A small rotation predictor, trained from scratch.
Model: 4.54M parameters, 96-pixel images, arch resnet, norm layernorm, activation hardswish, depths [2, 5, 5], widths [64, 112, 192].
Training: soap at rate 0.0017, 7100 steps.
Data: trained on stained colorectal tissue patches (NCT-CRC-HE-100K), 45211 training examples, 80.4 epochs.
Rows from block 8 of a small rotation predictor, named by matrix and row number. Rows with one number belong to one channel. Each number is 50 + 15 x the weight over its row's rms, rounded and kept within 0 to 99. All counts start at 0.
Before each channel's rows are labels from the 100 images, of 14848, where the channel reaches its highest value: "strongest on" is what is common among them. Only what is clearly more common there than usual is listed. The data: stained colorectal tissue patches (NCT-CRC-HE-100K). In brackets: how many of the 100, against the usual share in percent.
# convs0: first 3x3 conv (model.blocks.8.convs.0.weight, 192x192x3x3, each kernel summed), inputs 96-191
# convs1: second 3x3 conv (model.blocks.8.convs.1.weight, 192x192x3x3, transposed, each kernel summed), outputs 96-191

strongest on: tissue: adipose tissue (37 vs 10.3)
convs0.129:46 50 70 57 59 43 29 44 57 54 52 47 52 63 66 47 49 62 44 28 50 49 53 28 57 16 29 48 46 30 50 37 04 46 68 52 61 26 34 35 52 26 32 44 32 48 60 46 51 45 41 46 46 25 28 30 55 60 62 78 50 57 15 56 39 55 60 42 33 32 27 58 39 50 61 64 66 58 58 45 41 62 59 34 56 50 39 37 60 40 48 28 42 51 30 53
convs1.129:81 40 80 59 48 57 68 45 53 64 45 64 29 38 50 41 38 47 55 70 29 59 49 62 41 55 48 41 49 00 91 67 62 60 48 72 43 28 53 69 50 57 45 50 54 27 54 54 59 42 53 58 55 26 62 43 43 57 49 50 76 67 39 06 54 61 48 34 46 81 52 72 50 24 42 61 45 50 32 75 45 38 38 56 42 43 33 53 54 75 73 55 70 61 53 31

strongest on: tissue: lymphocytes (29 vs 11.4)
convs0.84:40 46 54 23 56 39 69 28 55 31 29 64 69 61 45 68 54 42 46 66 70 64 40 63 21 72 67 45 37 73 71 52 65 63 24 71 21 50 30 41 28 75 58 40 50 37 24 68 40 68 31 35 55 65 55 55 44 32 47 27 84 27 58 28 66 34 37 56 72 46 59 25 31 77 58 28 33 71 30 28 38 37 24 79 40 43 46 84 39 65 56 58 49 31 64 58
convs1.84:26 48 40 54 17 33 41 66 54 51 68 36 39 65 48 45 35 69 48 39 57 38 37 27 50 53 36 38 39 77 35 45 65 49 53 42 45 48 49 54 32 59 61 61 37 17 32 54 50 42 80 43 36 34 61 61 50 30 60 62 57 33 46 78 89 46 58 73 54 50 38 47 38 69 48 57 35 58 42 50 61 80 56 39 57 56 58 41 59 22 25 43 49 63 59 49

strongest on: tissue: adipose tissue (30 vs 10.3)
convs0.74:36 79 48 24 34 55 68 18 52 55 25 32 37 64 39 73 67 47 24 80 54 84 81 46 48 63 73 59 22 72 45 58 47 82 38 65 30 46 57 54 34 72 33 45 54 46 52 72 54 43 16 60 93 42 49 65 49 37 69 45 37 51 38 48 66 47 43 51 61 47 88 43 52 61 41 53 43 60 33 49 46 26 49 64 70 52 61 54 57 41 56 77 54 52 60 79
convs1.74:58 49 31 71 73 32 36 56 60 45 44 57 42 55 49 50 74 84 60 52 46 55 44 42 49 51 59 67 48 33 58 39 57 38 59 43 51 71 40 35 34 33 33 71 29 83 48 49 47 00 66 26 99 63 56 65 60 38 34 45 60 52 45 62 36 36 51 63 53 40 69 45 53 64 73 51 42 61 59 51 40 53 47 44 49 47 34 59 49 34 33 47 18 78 53 35

strongest on: tissue: smooth muscle (51 vs 13.4)
convs0.72:58 56 45 52 49 54 67 82 70 48 70 36 69 42 22 58 52 31 57 59 64 52 49 59 44 61 61 65 80 82 47 62 52 45 33 55 46 57 57 40 44 74 48 62 57 37 48 61 55 69 67 45 30 46 51 94 69 50 30 43 58 45 55 61 41 36 40 56 61 52 54 58 64 56 47 39 58 66 55 59 60 59 55 69 27 42 53 71 60 53 49 68 46 57 60 47
convs1.72:31 62 15 44 65 59 45 76 46 34 49 50 55 58 58 60 56 51 40 66 48 64 74 47 43 36 51 26 62 31 56 44 36 66 44 53 58 53 36 77 51 44 36 43 51 77 43 65 64 18 48 47 37 37 30 70 49 57 66 58 60 61 53 52 63 61 34 32 59 52 79 58 51 72 48 76 20 62 27 52 65 25 36 54 64 62 53 60 65 83 56 66 58 55 40 59

strongest on: tissue: smooth muscle (36 vs 13.4)
convs0.153:56 64 46 49 36 50 55 69 44 35 38 39 79 44 28 53 48 24 68 66 66 41 53 58 51 58 38 63 52 75 10 59 50 49 46 60 63 38 36 25 55 62 52 53 50 33 38 63 57 58 56 33 54 45 33 69 45 24 44 53 26 45 26 57 34 77 35 51 38 44 40 52 42 33 46 41 41 55 41 44 39 53 43 73 35 49 41 87 53 47 53 67 25 46 62 28
convs1.153:37 50 00 43 66 56 21 73 41 40 54 51 54 47 40 50 50 64 27 31 45 37 43 47 54 38 45 39 40 63 59 58 62 27 52 38 38 45 55 44 44 39 40 48 43 57 44 60 48 26 45 15 64 47 25 54 43 57 57 52 39 48 48 46 66 59 54 61 49 46 12 46 65 48 72 62 78 49 32 82 64 46 33 58 67 64 50 62 75 31 44 57 60 40 67 50

strongest on: tissue: lymphocytes (44 vs 11.4)
convs0.59:46 38 32 55 28 42 65 28 33 38 49 63 24 59 82 38 46 36 75 47 60 52 29 69 41 81 27 52 47 24 61 58 66 42 61 51 60 67 64 62 60 39 52 69 56 45 46 78 40 48 69 60 77 68 36 29 54 36 61 56 70 42 62 39 62 53 28 84 62 68 56 63 43 41 51 47 33 71 33 34 49 67 51 60 49 60 66 58 56 59 51 60 51 80 77 79
convs1.59:51 51 51 44 74 48 53 53 44 48 54 46 59 40 51 56 48 16 52 48 55 58 44 50 41 48 53 57 47 51 51 47 60 42 45 49 44 60 47 52 51 56 60 48 61 42 50 58 38 29 60 69 24 39 48 58 47 16 35 46 43 59 54 56 41 45 13 53 49 47 40 43 39 77 66 33 66 51 51 29 43 40 55 48 40 44 45 43 37 36 46 44 52 47 48 48

strongest on: tissue: adipose tissue (26 vs 10.3)
convs0.108:26 76 38 64 26 39 59 56 63 72 34 46 21 60 50 41 74 42 37 39 46 73 74 41 61 56 66 65 65 51 45 40 58 70 47 71 27 51 79 46 61 72 44 46 40 40 81 65 70 33 31 26 37 66 58 46 39 67 85 72 38 69 34 67 58 60 31 37 42 45 58 70 58 28 30 54 57 51 54 70 55 49 71 50 55 59 29 41 85 44 62 56 42 79 51 41
convs1.108:68 37 29 57 36 38 64 40 50 61 41 57 52 52 57 63 50 50 54 60 45 50 35 59 14 58 37 60 60 34 54 63 55 43 48 47 48 52 53 65 47 40 45 52 52 61 53 50 47 32 57 68 62 61 55 47 54 74 33 54 48 47 50 41 56 40 40 27 53 56 70 57 79 51 99 56 33 44 19 82 52 38 25 62 55 48 45 62 37 41 56 75 22 44 68 35

strongest on: tissue: smooth muscle (39 vs 13.4)
convs0.125:46 34 37 38 33 53 53 51 25 30 35 62 30 24 61 49 27 65 57 70 51 25 35 50 38 47 65 38 33 69 42 71 47 54 55 34 44 55 44 46 35 46 59 44 65 57 24 29 38 57 53 45 43 60 62 80 58 28 30 49 53 28 79 34 43 22 49 58 16 39 59 31 40 34 65 38 24 50 17 32 61 49 29 63 32 44 43 63 41 61 44 77 48 37 64 26
convs1.125:38 59 74 40 27 42 31 54 41 52 45 22 26 46 31 52 65 47 65 42 60 53 29 49 49 42 47 40 46 55 48 52 43 43 33 39 41 55 64 61 31 65 55 38 41 25 31 46 45 83 70 50 51 47 50 51 61 54 57 42 64 64 48 58 69 64 56 70 81 45 41 38 38 66 59 60 50 44 23 50 57 55 54 48 61 44 42 42 53 37 37 25 56 36 36 53

strongest on: tissue: lymphocytes (43 vs 11.4)
convs0.82:41 61 40 45 47 32 36 73 71 56 43 24 55 71 49 19 78 36 66 16 60 77 46 57 44 64 52 48 56 42 37 66 55 84 72 37 47 66 87 40 31 36 32 53 33 67 51 32 29 39 44 61 68 53 42 64 39 53 66 60 31 46 02 49 42 21 52 50 47 51 36 64 54 50 28 60 59 62 61 55 47 31 38 71 61 38 26 59 56 34 45 43 45 58 59 26
convs1.82:62 40 24 47 99 41 58 43 45 64 35 55 58 40 49 47 45 16 59 59 64 62 61 61 55 45 51 62 53 35 50 75 65 51 61 55 57 37 49 57 45 53 44 56 59 49 46 66 45 09 41 43 40 49 50 46 50 06 27 44 70 55 59 40 43 46 34 38 49 49 59 63 46 99 81 57 53 58 53 84 50 61 48 53 54 53 46 65 52 54 72 49 34 52 55 25

strongest on: tissue: adipose tissue (28 vs 10.3)
convs0.55:58 33 48 41 58 32 52 38 69 54 27 59 63 67 41 55 72 45 36 35 50 61 38 57 60 62 50 14 55 38 26 34 51 47 30 32 32 60 67 70 53 32 43 58 62 41 78 38 28 48 56 49 49 60 42 39 40 75 76 40 56 56 35 56 51 68 28 34 53 58 30 53 46 54 31 30 76 72 80 52 45 60 53 52 36 36 58 46 40 45 40 23 57 38 52 58
convs1.55:53 47 71 56 49 57 68 34 44 54 39 74 52 34 43 36 47 65 46 73 56 77 50 54 50 65 57 64 47 58 50 24 44 78 64 75 58 37 64 79 70 66 81 60 53 46 70 46 70 36 52 56 67 45 37 39 61 56 29 40 57 82 51 45 37 63 57 29 62 54 30 57 68 57 36 75 26 50 25 60 52 51 60 62 63 59 62 63 49 73 64 51 19 58 30 34

strongest on: tissue: tumour epithelium (34 vs 14.9)
convs0.87:39 72 48 26 42 43 59 44 40 45 36 45 56 61 18 71 63 39 39 65 48 68 68 42 50 70 75 71 46 76 36 55 56 84 41 57 48 46 55 43 27 65 46 80 47 54 34 64 54 45 36 67 57 65 43 83 48 34 55 41 29 40 38 43 44 45 51 52 51 51 72 47 48 43 38 50 36 48 37 55 53 32 46 69 48 52 65 63 54 29 66 73 45 50 51 44
convs1.87:29 56 84 33 67 51 32 38 35 48 60 37 63 57 38 45 40 14 40 41 57 45 49 39 59 48 67 24 61 74 38 56 45 42 40 55 46 56 47 60 62 55 49 51 30 30 50 53 41 67 49 03 36 68 47 56 60 50 52 50 58 59 48 80 60 40 68 65 60 46 72 38 50 65 53 57 74 30 40 43 66 59 57 61 36 62 49 53 60 58 33 44 36 66 40 50

strongest on: tissue: smooth muscle (41 vs 13.4)
convs0.33:58 44 50 73 57 35 43 22 13 46 69 83 56 14 51 56 18 46 27 51 37 37 43 50 60 44 45 64 24 17 56 38 54 28 40 23 56 54 21 50 62 37 70 00 53 64 51 33 48 47 49 63 48 63 87 32 47 44 24 69 45 48 72 56 44 54 50 38 28 42 58 54 60 47 60 38 44 37 50 58 82 32 60 41 56 67 36 41 48 73 44 45 63 56 50 45
convs1.33:71 47 61 58 26 46 62 63 63 41 36 34 21 52 63 42 37 46 59 79 50 50 43 52 32 24 71 46 49 00 99 71 44 57 55 46 44 53 60 58 33 35 28 28 58 42 43 55 61 36 58 60 43 39 64 63 33 55 47 50 76 66 29 00 54 60 49 32 39 69 70 56 47 29 29 26 67 51 43 66 26 24 53 51 36 56 56 48 42 36 79 48 29 59 38 27

strongest on: tissue: smooth muscle (53 vs 13.4)
convs0.105:66 45 37 46 33 61 28 69 21 41 52 44 51 28 46 40 36 57 54 49 52 21 46 49 44 42 60 43 46 69 36 57 45 44 71 23 66 52 58 55 40 23 51 41 44 55 27 12 43 51 52 53 52 35 63 82 77 45 02 50 32 37 57 47 27 38 52 50 14 43 57 44 40 41 57 45 41 38 35 41 68 59 33 59 53 49 61 65 53 58 52 56 56 28 56 11
convs1.105:52 48 24 45 21 46 39 36 39 40 47 33 33 28 43 39 32 43 58 54 40 33 49 56 64 46 71 25 37 21 61 51 56 52 34 55 58 54 50 77 36 46 37 32 54 18 50 56 33 72 58 30 63 50 46 48 50 42 69 47 66 99 34 40 66 29 99 38 67 50 58 59 44 50 57 47 53 40 29 54 30 49 40 33 45 62 33 43 44 33 47 33 33 54 37 40

strongest on: tissue: adipose tissue (56 vs 10.3)
convs0.1:44 59 51 48 45 37 70 30 42 52 55 59 45 50 80 52 44 40 59 53 44 44 58 30 48 31 57 51 46 60 92 67 42 46 55 62 45 38 26 71 59 67 41 25 18 32 54 54 61 56 40 40 46 43 47 27 46 59 71 61 53 57 47 53 61 66 34 29 64 75 53 44 42 55 59 60 50 46 50 55 49 45 57 48 58 57 86 36 54 46 58 27 50 55 35 69
convs1.1:54 49 43 58 20 35 57 47 41 51 54 69 39 25 63 48 43 68 51 55 56 59 70 46 51 66 60 55 58 74 41 46 54 58 67 49 58 57 43 67 67 49 57 46 53 53 58 53 37 19 42 35 62 72 58 32 66 53 29 52 47 68 68 65 49 37 32 48 49 62 68 63 66 45 88 50 36 67 28 41 68 48 73 62 54 49 53 63 61 61 59 43 67 26 56 51

strongest on: tissue: smooth muscle (32 vs 13.4)
convs0.86:50 89 50 34 34 40 60 31 65 49 37 46 58 37 54 68 45 33 56 68 74 32 73 56 43 65 73 55 61 53 21 75 58 65 33 45 53 35 59 44 13 68 40 57 40 56 39 41 59 56 26 68 48 60 51 86 58 56 46 51 51 40 51 53 43 43 38 37 49 58 67 52 57 55 46 41 63 65 65 47 48 58 48 64 53 55 51 68 62 47 67 37 48 62 62 18
convs1.86:62 61 58 39 42 52 51 38 45 53 38 44 42 46 49 44 49 45 50 43 71 52 43 52 50 48 49 44 40 32 91 44 51 66 30 59 56 34 50 44 47 48 37 45 40 51 40 76 37 54 59 00 64 36 38 35 45 72 68 45 74 82 52 40 49 81 62 47 63 50 48 64 41 43 37 70 23 33 44 74 42 45 35 46 52 61 24 44 43 62 61 23 34 57 36 36