A small rotation predictor, trained from scratch.
Training: soap at rate 0.0017, 7100 steps, batches of 512.
Rows from block 2 of a small rotation predictor, named by matrix and row number. Rows with one number belong to one channel. Each number is 200 + 20 x the weight over its row's rms, rounded and kept within 0 to 999. All counts start at 0.
After each channel's rows are labels from the 100 images, of 14848, where the channel reaches its highest value: "top examples" is what is common among them; "patch colour" is the nearest of a few named colours to the mean colour under the peak. Only what is clearly more common there than usual is listed. The data: stained colorectal tissue patches (NCT-CRC-HE-100K). In brackets: how many of the 100.
# convs0: first 3x3 conv, stride 2 (model.blocks.2.convs.0.weight, 112x64x3x3, each kernel summed), inputs 0-63
# convs1: second 3x3 conv (model.blocks.2.convs.1.weight, 112x112x3x3, transposed, each kernel summed), outputs 0-111

convs0.101,209,200,198,186,207,206,220,145,189,171,205,196,191,206,192,225,196,190,161,212,190,197,197,226,189,211,208,230,183,184,200,226,194,204,234,193,200,257,210,196,189,198,206,211,247,222,211,187,187,178,201,153,191,202,189,158,220,186,211,197,232,219,200,213
convs1.101,231,162,197,192,217,215,220,233,234,208,177,191,217,172,207,204,193,204,178,212,199,221,208,241,235,219,242,202,192,190,206,247,194,206,218,202,165,218,202,197,199,201,197,202,194,204,224,212,198,206,212,219,192,192,200,269,211,156,218,217,216,214,193,188,201,191,218,181,190,227,180,224,224,194,220,183,211,214,256,205,148,216,201,211,183,186,212,221,208,236,193,203,218,172,232,182,215,193,200,184,222,197,202,214,189,202,201,209,218,203,198,213
top examples: tissue: adipose tissue (30)
patch colour: white (98)

convs0.51,169,222,214,206,209,209,212,216,186,210,204,198,185,199,197,206,206,202,284,194,199,169,185,141,193,217,191,195,185,210,208,159,233,230,208,186,205,196,213,227,181,194,192,195,218,185,204,188,197,182,212,202,191,186,191,229,229,190,207,197,194,164,204,198
convs1.51,209,213,225,220,186,191,209,204,221,199,222,188,190,199,207,199,189,189,232,204,190,186,196,144,181,193,193,192,192,164,202,184,171,202,202,177,212,222,186,163,199,213,161,167,184,207,203,175,200,205,211,195,201,176,192,215,232,262,206,207,182,206,214,197,196,208,212,235,205,167,201,207,189,248,191,199,193,194,185,209,184,198,199,222,191,190,197,208,214,277,187,169,220,232,204,185,215,211,213,187,210,172,203,206,193,205,185,203,249,162,193,197
top examples: tissue: smooth muscle (33)
patch colour: pink (79)

convs0.46,174,171,200,203,177,209,194,203,224,185,200,191,192,209,186,193,203,202,143,187,218,225,234,210,202,205,222,183,201,201,206,203,206,144,209,205,173,190,215,229,217,204,191,187,233,204,206,216,246,182,203,195,173,239,212,227,175,196,177,188,179,201,214,229
convs1.46,211,188,170,214,224,224,184,199,180,165,190,192,171,173,210,185,207,194,174,189,198,203,217,237,213,179,207,209,193,177,183,201,196,172,220,205,217,201,191,243,213,205,212,197,171,179,200,207,237,187,168,189,191,189,214,170,180,224,182,192,220,203,205,221,181,204,191,172,184,193,194,179,217,138,209,181,152,187,190,178,215,219,183,162,197,197,190,171,177,165,186,231,195,175,201,231,199,175,175,169,177,207,186,204,178,199,226,215,177,218,191,197
top examples: tissue: lymphocytes (31)
patch colour: grey (43)

convs0.81,201,207,210,208,200,184,192,216,230,238,178,222,185,203,210,210,197,185,219,177,189,237,215,200,183,161,219,147,216,206,221,198,202,181,164,186,196,147,190,198,232,198,200,206,164,219,169,217,229,215,201,205,198,193,213,215,180,220,203,193,226,224,194,208
convs1.81,203,222,194,216,238,227,204,201,210,203,195,193,162,216,190,195,213,203,192,192,188,231,210,201,195,189,151,208,196,195,180,192,178,166,175,216,172,182,206,242,180,202,233,222,179,200,232,217,216,203,182,190,163,195,209,144,200,203,180,192,226,168,227,216,195,151,196,212,177,207,193,178,222,182,209,196,195,192,180,188,220,191,194,205,196,204,172,187,193,184,180,233,189,166,200,198,188,200,180,191,217,194,204,189,196,256,167,209,162,230,192,205
top examples: tissue: lymphocytes (54)
patch colour: grey (46); brown (28)

convs0.70,193,209,192,208,205,211,202,228,216,222,196,205,193,208,199,166,207,210,249,180,209,176,180,176,172,175,219,162,211,217,191,199,191,196,161,210,151,157,218,218,209,204,206,201,161,211,174,215,210,241,188,218,206,199,203,245,200,185,197,211,200,200,208,204
convs1.70,177,274,197,205,200,215,197,228,196,198,220,201,177,193,182,209,215,181,207,211,188,233,191,161,159,182,184,189,163,192,185,126,185,201,205,209,183,212,181,165,193,210,175,203,187,198,217,193,191,208,207,194,197,165,169,187,216,240,236,196,214,197,221,190,217,167,203,227,192,170,181,190,218,210,192,195,229,209,191,158,211,206,211,188,195,205,187,214,215,169,210,179,199,228,195,193,203,204,199,191,178,197,212,210,199,208,166,219,212,189,197,215
top examples: tissue: adipose tissue (27)
patch colour: white (64)

convs0.103,196,204,177,202,175,188,161,221,193,195,174,228,207,206,224,187,165,208,216,201,181,210,215,193,226,178,202,177,212,203,189,201,202,204,195,241,188,174,212,210,233,175,182,203,201,186,237,216,169,174,211,233,155,195,178,237,213,218,204,200,200,161,215,212
convs1.103,246,218,187,251,205,207,170,212,196,179,202,211,215,180,193,196,207,209,217,226,181,206,197,155,213,178,186,205,196,196,218,204,181,208,183,199,215,233,194,178,189,192,190,182,217,200,196,188,211,210,217,174,228,225,189,182,152,244,230,212,193,213,221,199,210,218,218,246,195,233,214,197,227,183,199,205,175,224,190,199,179,198,205,174,195,231,186,220,221,182,204,178,229,182,209,218,244,209,207,234,200,208,222,220,181,195,206,232,236,223,211,190
top examples: tissue: adipose tissue (44)
patch colour: white (67)

convs0.0,205,168,204,193,229,217,168,205,207,188,225,203,213,196,214,200,213,207,132,171,230,216,244,199,199,170,236,184,182,204,228,192,195,186,198,197,196,197,210,180,180,202,192,227,218,219,210,205,220,177,210,183,161,214,197,217,204,202,173,197,171,179,214,217
convs1.0,198,204,214,200,218,210,204,204,172,167,220,215,189,200,221,185,194,230,177,207,216,216,217,259,209,201,229,215,209,188,199,212,216,191,213,211,205,187,201,227,242,215,229,202,181,213,227,204,192,191,201,168,203,204,200,171,184,192,215,199,225,205,205,207,192,216,184,193,195,242,229,177,224,112,231,200,193,194,199,188,198,210,196,177,207,212,183,186,195,155,204,268,196,192,196,212,197,205,195,185,193,218,206,214,211,185,206,224,168,199,189,190
top examples: tissue: smooth muscle (39)
patch colour: pink (67)

convs0.13,228,189,211,210,214,184,216,200,206,202,186,243,236,193,200,194,254,198,198,180,189,181,187,215,204,182,182,179,151,214,203,176,197,197,192,203,186,209,183,216,190,232,212,206,181,185,161,181,194,198,209,150,237,213,189,218,208,196,198,180,240,205,199,219
convs1.13,144,254,212,210,181,204,198,220,225,189,162,190,193,185,189,214,206,175,184,220,206,205,185,217,180,205,179,194,179,212,213,176,228,243,210,205,191,203,176,195,200,207,217,200,209,199,198,152,200,189,204,204,199,202,178,196,210,217,211,202,209,223,173,180,199,191,165,192,207,223,188,192,248,171,209,201,213,207,225,194,181,223,219,168,171,210,194,218,200,167,196,165,193,263,197,180,210,204,216,179,151,210,189,205,190,192,218,209,214,177,216,213
top examples: tissue: adipose tissue (38)
patch colour: white (78)

convs0.54,189,207,183,197,193,193,199,233,217,241,181,189,192,181,205,168,187,181,246,227,214,199,193,179,202,176,214,188,213,201,191,188,187,215,170,228,208,166,178,220,206,173,210,214,155,204,199,237,206,219,184,247,219,176,186,223,196,211,202,223,191,173,197,209
convs1.54,231,244,186,226,219,207,213,210,210,215,215,196,221,212,213,213,181,206,235,209,172,199,215,158,142,200,170,199,200,183,199,181,168,192,181,190,180,215,194,173,190,186,176,149,200,218,216,211,182,196,198,206,188,197,188,211,239,230,201,186,182,195,214,190,188,182,215,254,207,201,206,187,188,237,202,186,224,220,163,179,222,182,193,191,199,228,211,204,214,199,188,151,202,222,205,171,229,194,174,212,183,178,196,199,184,196,183,211,189,223,206,204
top examples: tissue: adipose tissue (35)
patch colour: white (91)

convs0.78,216,168,177,215,212,230,186,220,177,189,199,238,216,177,208,183,222,203,160,178,180,168,178,213,172,173,208,194,162,196,195,180,208,194,211,216,172,231,227,204,211,214,232,194,190,194,187,173,211,200,188,162,198,221,188,210,208,226,176,181,198,217,229,201
convs1.78,194,219,214,221,192,205,157,221,215,195,196,186,192,195,186,185,199,198,192,225,210,238,208,214,223,205,201,190,202,228,229,165,222,213,218,206,193,220,191,201,191,197,222,185,188,196,229,176,208,209,208,208,206,189,168,197,159,179,231,189,209,206,206,189,188,222,183,193,206,238,199,193,234,119,210,210,203,222,212,198,173,211,218,157,186,215,193,220,209,138,201,209,187,235,183,186,203,201,194,205,155,222,214,210,218,187,233,208,210,189,196,199
top examples: tissue: lymphocytes (39)
patch colour: brown (49)

convs0.62,210,195,181,222,190,198,180,240,197,206,202,197,203,174,197,169,215,221,164,216,193,217,200,198,190,197,190,265,222,189,181,196,182,214,176,219,226,184,203,190,221,175,215,216,164,190,202,232,214,216,191,237,175,169,187,202,211,202,210,216,170,236,194,197
convs1.62,175,204,215,169,222,210,203,198,213,217,175,209,198,224,210,191,195,170,197,166,194,187,196,230,231,211,171,180,186,216,185,179,192,155,186,177,157,215,187,193,209,199,192,227,194,183,217,231,187,190,193,191,154,198,186,212,195,166,169,203,228,194,163,209,206,182,203,205,217,230,203,185,224,162,229,194,186,219,173,163,188,235,191,178,196,215,212,208,219,138,194,195,187,181,223,175,190,193,182,198,192,187,199,187,191,219,218,230,195,224,209,200
top examples: tissue: adipose tissue (33)
patch colour: white (69)

convs0.57,195,199,193,198,207,219,204,218,203,222,179,213,218,184,185,159,195,203,230,189,195,211,191,180,186,164,215,170,210,192,194,176,203,191,164,218,171,152,198,212,230,199,214,202,153,212,156,226,216,222,198,227,216,205,194,242,196,199,194,234,188,203,197,211
convs1.57,170,285,197,213,227,213,217,215,226,191,217,202,197,200,213,219,190,195,232,215,200,233,216,186,202,201,183,178,207,216,208,168,198,201,203,190,165,198,187,185,214,210,207,222,198,199,260,188,186,212,199,187,205,189,199,220,216,232,220,190,228,197,218,199,214,195,208,239,227,193,203,205,235,193,212,216,225,194,191,189,226,194,220,161,207,210,219,216,203,144,198,188,213,222,203,188,228,194,195,205,210,179,195,213,214,244,166,200,193,203,221,210
top examples: tissue: adipose tissue (34)
patch colour: white (80)

convs0.100,188,220,206,196,218,191,211,168,186,211,231,179,255,196,210,203,205,176,242,220,208,206,207,224,202,221,176,191,203,194,215,200,203,253,224,205,237,198,173,224,194,199,191,214,219,172,185,175,175,220,218,188,177,174,211,208,191,204,202,202,177,189,181,163
convs1.100,266,211,192,236,184,179,208,192,220,234,220,184,199,182,216,174,168,185,228,198,192,189,187,168,217,187,194,193,206,168,197,196,217,231,180,185,217,203,197,164,208,208,167,171,199,186,166,185,191,180,177,192,194,176,212,178,211,198,193,175,181,211,208,209,186,215,191,234,190,210,205,218,182,241,213,183,200,180,212,187,185,196,215,195,217,174,183,197,206,279,177,199,199,225,205,190,224,184,217,193,225,183,230,200,187,193,181,198,188,201,180,190
top examples: tissue: tumour epithelium (37)
patch colour: pink (83)

convs0.40,213,195,192,210,194,198,192,203,203,215,178,219,213,195,212,201,201,212,172,170,192,191,196,205,194,223,242,171,197,219,183,220,223,175,224,177,171,230,193,221,173,219,194,181,214,207,195,173,228,154,207,155,208,247,179,197,169,204,204,181,233,183,205,200
convs1.40,166,203,204,213,192,169,205,202,199,162,190,185,196,163,183,195,234,216,146,208,202,205,208,196,225,177,202,203,190,218,199,185,235,230,209,200,187,208,207,232,206,198,232,173,209,195,237,173,196,227,210,217,227,219,225,185,196,252,206,204,247,210,225,196,208,199,201,222,200,212,190,191,219,149,199,210,216,202,225,255,171,180,203,180,187,211,193,182,189,198,206,188,218,214,181,202,224,195,191,181,153,206,204,213,199,194,207,216,219,214,178,209
top examples: tissue: lymphocytes (34)
patch colour: brown (30)

convs0.72,204,213,167,197,183,217,194,222,182,221,179,210,225,157,180,156,235,199,225,220,222,174,188,183,203,199,218,161,209,210,182,184,189,188,197,205,151,191,180,203,188,206,234,213,179,196,233,198,185,203,200,189,192,230,181,241,213,207,205,214,182,196,215,200
convs1.72,172,243,198,196,200,171,177,189,213,169,198,192,216,199,237,222,165,218,182,188,201,218,197,198,190,216,205,194,178,177,227,184,173,213,208,212,211,200,204,167,200,225,208,203,191,195,206,168,178,224,212,154,215,199,193,233,192,253,232,222,182,226,202,185,220,223,197,221,203,188,229,224,188,193,185,217,202,202,214,232,211,183,207,175,185,211,225,173,183,197,191,156,220,265,203,211,224,203,200,189,186,198,196,238,212,197,199,195,219,184,218,195
top examples: tissue: adipose tissue (28)
patch colour: white (72)

convs0.86,206,189,192,193,188,224,201,228,176,192,197,218,242,200,207,162,174,209,157,182,199,213,199,205,206,226,194,252,231,205,193,182,209,160,188,203,198,172,206,192,229,192,202,195,197,184,207,212,227,213,213,231,155,219,211,210,188,188,179,226,178,230,197,197
convs1.86,192,209,168,186,230,215,194,197,216,179,170,194,188,219,202,208,177,189,174,176,199,193,203,213,255,192,199,217,191,227,218,176,210,181,197,207,189,192,198,187,213,196,236,230,220,178,220,233,196,192,190,180,179,186,224,206,166,189,188,217,225,201,171,204,236,209,201,225,211,212,214,209,220,159,251,204,184,222,196,177,198,209,186,171,214,192,220,205,206,127,211,207,211,152,208,208,204,198,212,206,204,210,201,214,222,236,226,190,190,221,195,191
top examples: tissue: adipose tissue (28)
patch colour: white (87)

convs0.39,200,184,190,182,194,221,217,163,191,193,221,159,202,202,218,218,180,183,182,209,202,196,183,226,198,211,215,209,187,186,207,227,207,194,237,193,227,261,198,186,202,192,191,190,230,203,210,175,179,215,201,160,217,196,197,164,191,191,211,195,248,230,171,200
convs1.39,229,164,198,237,240,216,182,209,233,213,176,209,212,198,179,229,206,207,179,174,185,199,192,192,221,191,206,193,188,236,183,232,186,205,191,197,169,198,190,222,183,194,193,146,200,219,219,196,187,211,199,237,197,216,198,210,229,168,186,196,154,207,205,218,210,151,216,208,193,222,172,191,187,177,200,205,196,197,260,200,144,192,197,202,212,184,200,197,210,211,193,199,194,164,211,218,234,193,206,206,199,177,209,177,182,188,202,190,184,222,206,181
top examples: tissue: adipose tissue (37)
patch colour: white (84)

convs0.36,211,202,194,199,232,207,211,174,201,194,215,186,208,209,200,214,228,184,150,223,198,223,223,233,162,179,218,171,199,191,215,226,198,230,211,195,179,224,194,198,202,219,222,191,208,231,183,170,176,213,206,182,198,194,201,147,189,214,228,195,239,202,187,220
convs1.36,191,217,185,217,191,225,181,205,202,231,170,225,178,209,186,187,185,199,196,187,190,214,187,220,190,198,183,184,178,195,201,242,189,205,189,199,210,191,198,208,185,210,219,212,231,217,190,203,195,211,183,192,167,221,167,193,212,156,206,205,155,177,198,206,209,197,211,180,200,241,192,201,210,184,212,215,190,218,284,218,173,210,173,157,233,211,190,209,228,190,220,234,233,181,192,222,184,197,211,209,190,192,202,213,155,190,197,171,175,206,195,206
top examples: tissue: smooth muscle (54)
patch colour: grey (54)

convs0.52,168,214,205,189,194,215,231,206,164,211,210,174,210,212,192,187,196,215,274,180,210,189,177,159,205,215,192,218,196,195,202,181,203,241,194,185,213,214,203,231,173,211,202,198,205,183,217,163,183,204,220,203,175,184,199,215,227,188,181,218,177,180,213,188
convs1.52,180,203,213,184,176,179,238,181,212,214,244,213,188,210,217,183,192,197,221,188,206,186,191,167,186,201,216,188,213,174,204,185,183,226,206,189,210,208,189,157,217,206,173,193,184,200,194,187,189,178,203,189,195,165,209,232,220,232,218,182,218,205,192,190,199,229,211,242,194,170,207,221,180,258,197,203,211,189,203,197,207,187,199,217,201,190,196,201,231,274,182,186,217,231,228,192,208,215,208,191,232,176,202,198,210,204,166,197,244,179,191,198
top examples: tissue: tumour epithelium (33)
patch colour: pink (74)

convs0.108,218,225,220,179,193,167,167,236,200,205,211,199,226,210,190,218,196,181,241,167,181,198,183,222,212,236,177,208,198,195,196,179,204,215,213,199,234,198,201,184,224,212,167,191,207,178,213,200,159,222,203,228,180,192,237,169,228,183,177,189,194,204,188,214
convs1.108,191,168,222,184,193,173,199,177,179,251,211,193,194,200,220,173,187,215,205,180,192,125,195,188,190,193,185,187,191,170,206,241,198,193,208,199,206,208,201,190,207,206,181,185,194,200,184,218,186,187,185,181,176,226,203,233,201,209,141,222,210,217,213,195,199,215,209,232,190,249,208,206,199,232,208,197,179,182,156,206,222,195,207,208,190,194,210,194,193,229,187,209,231,156,221,181,229,211,192,197,207,171,197,190,179,204,207,173,172,192,187,185
top examples: tissue: tumour epithelium (34)
patch colour: pink (81)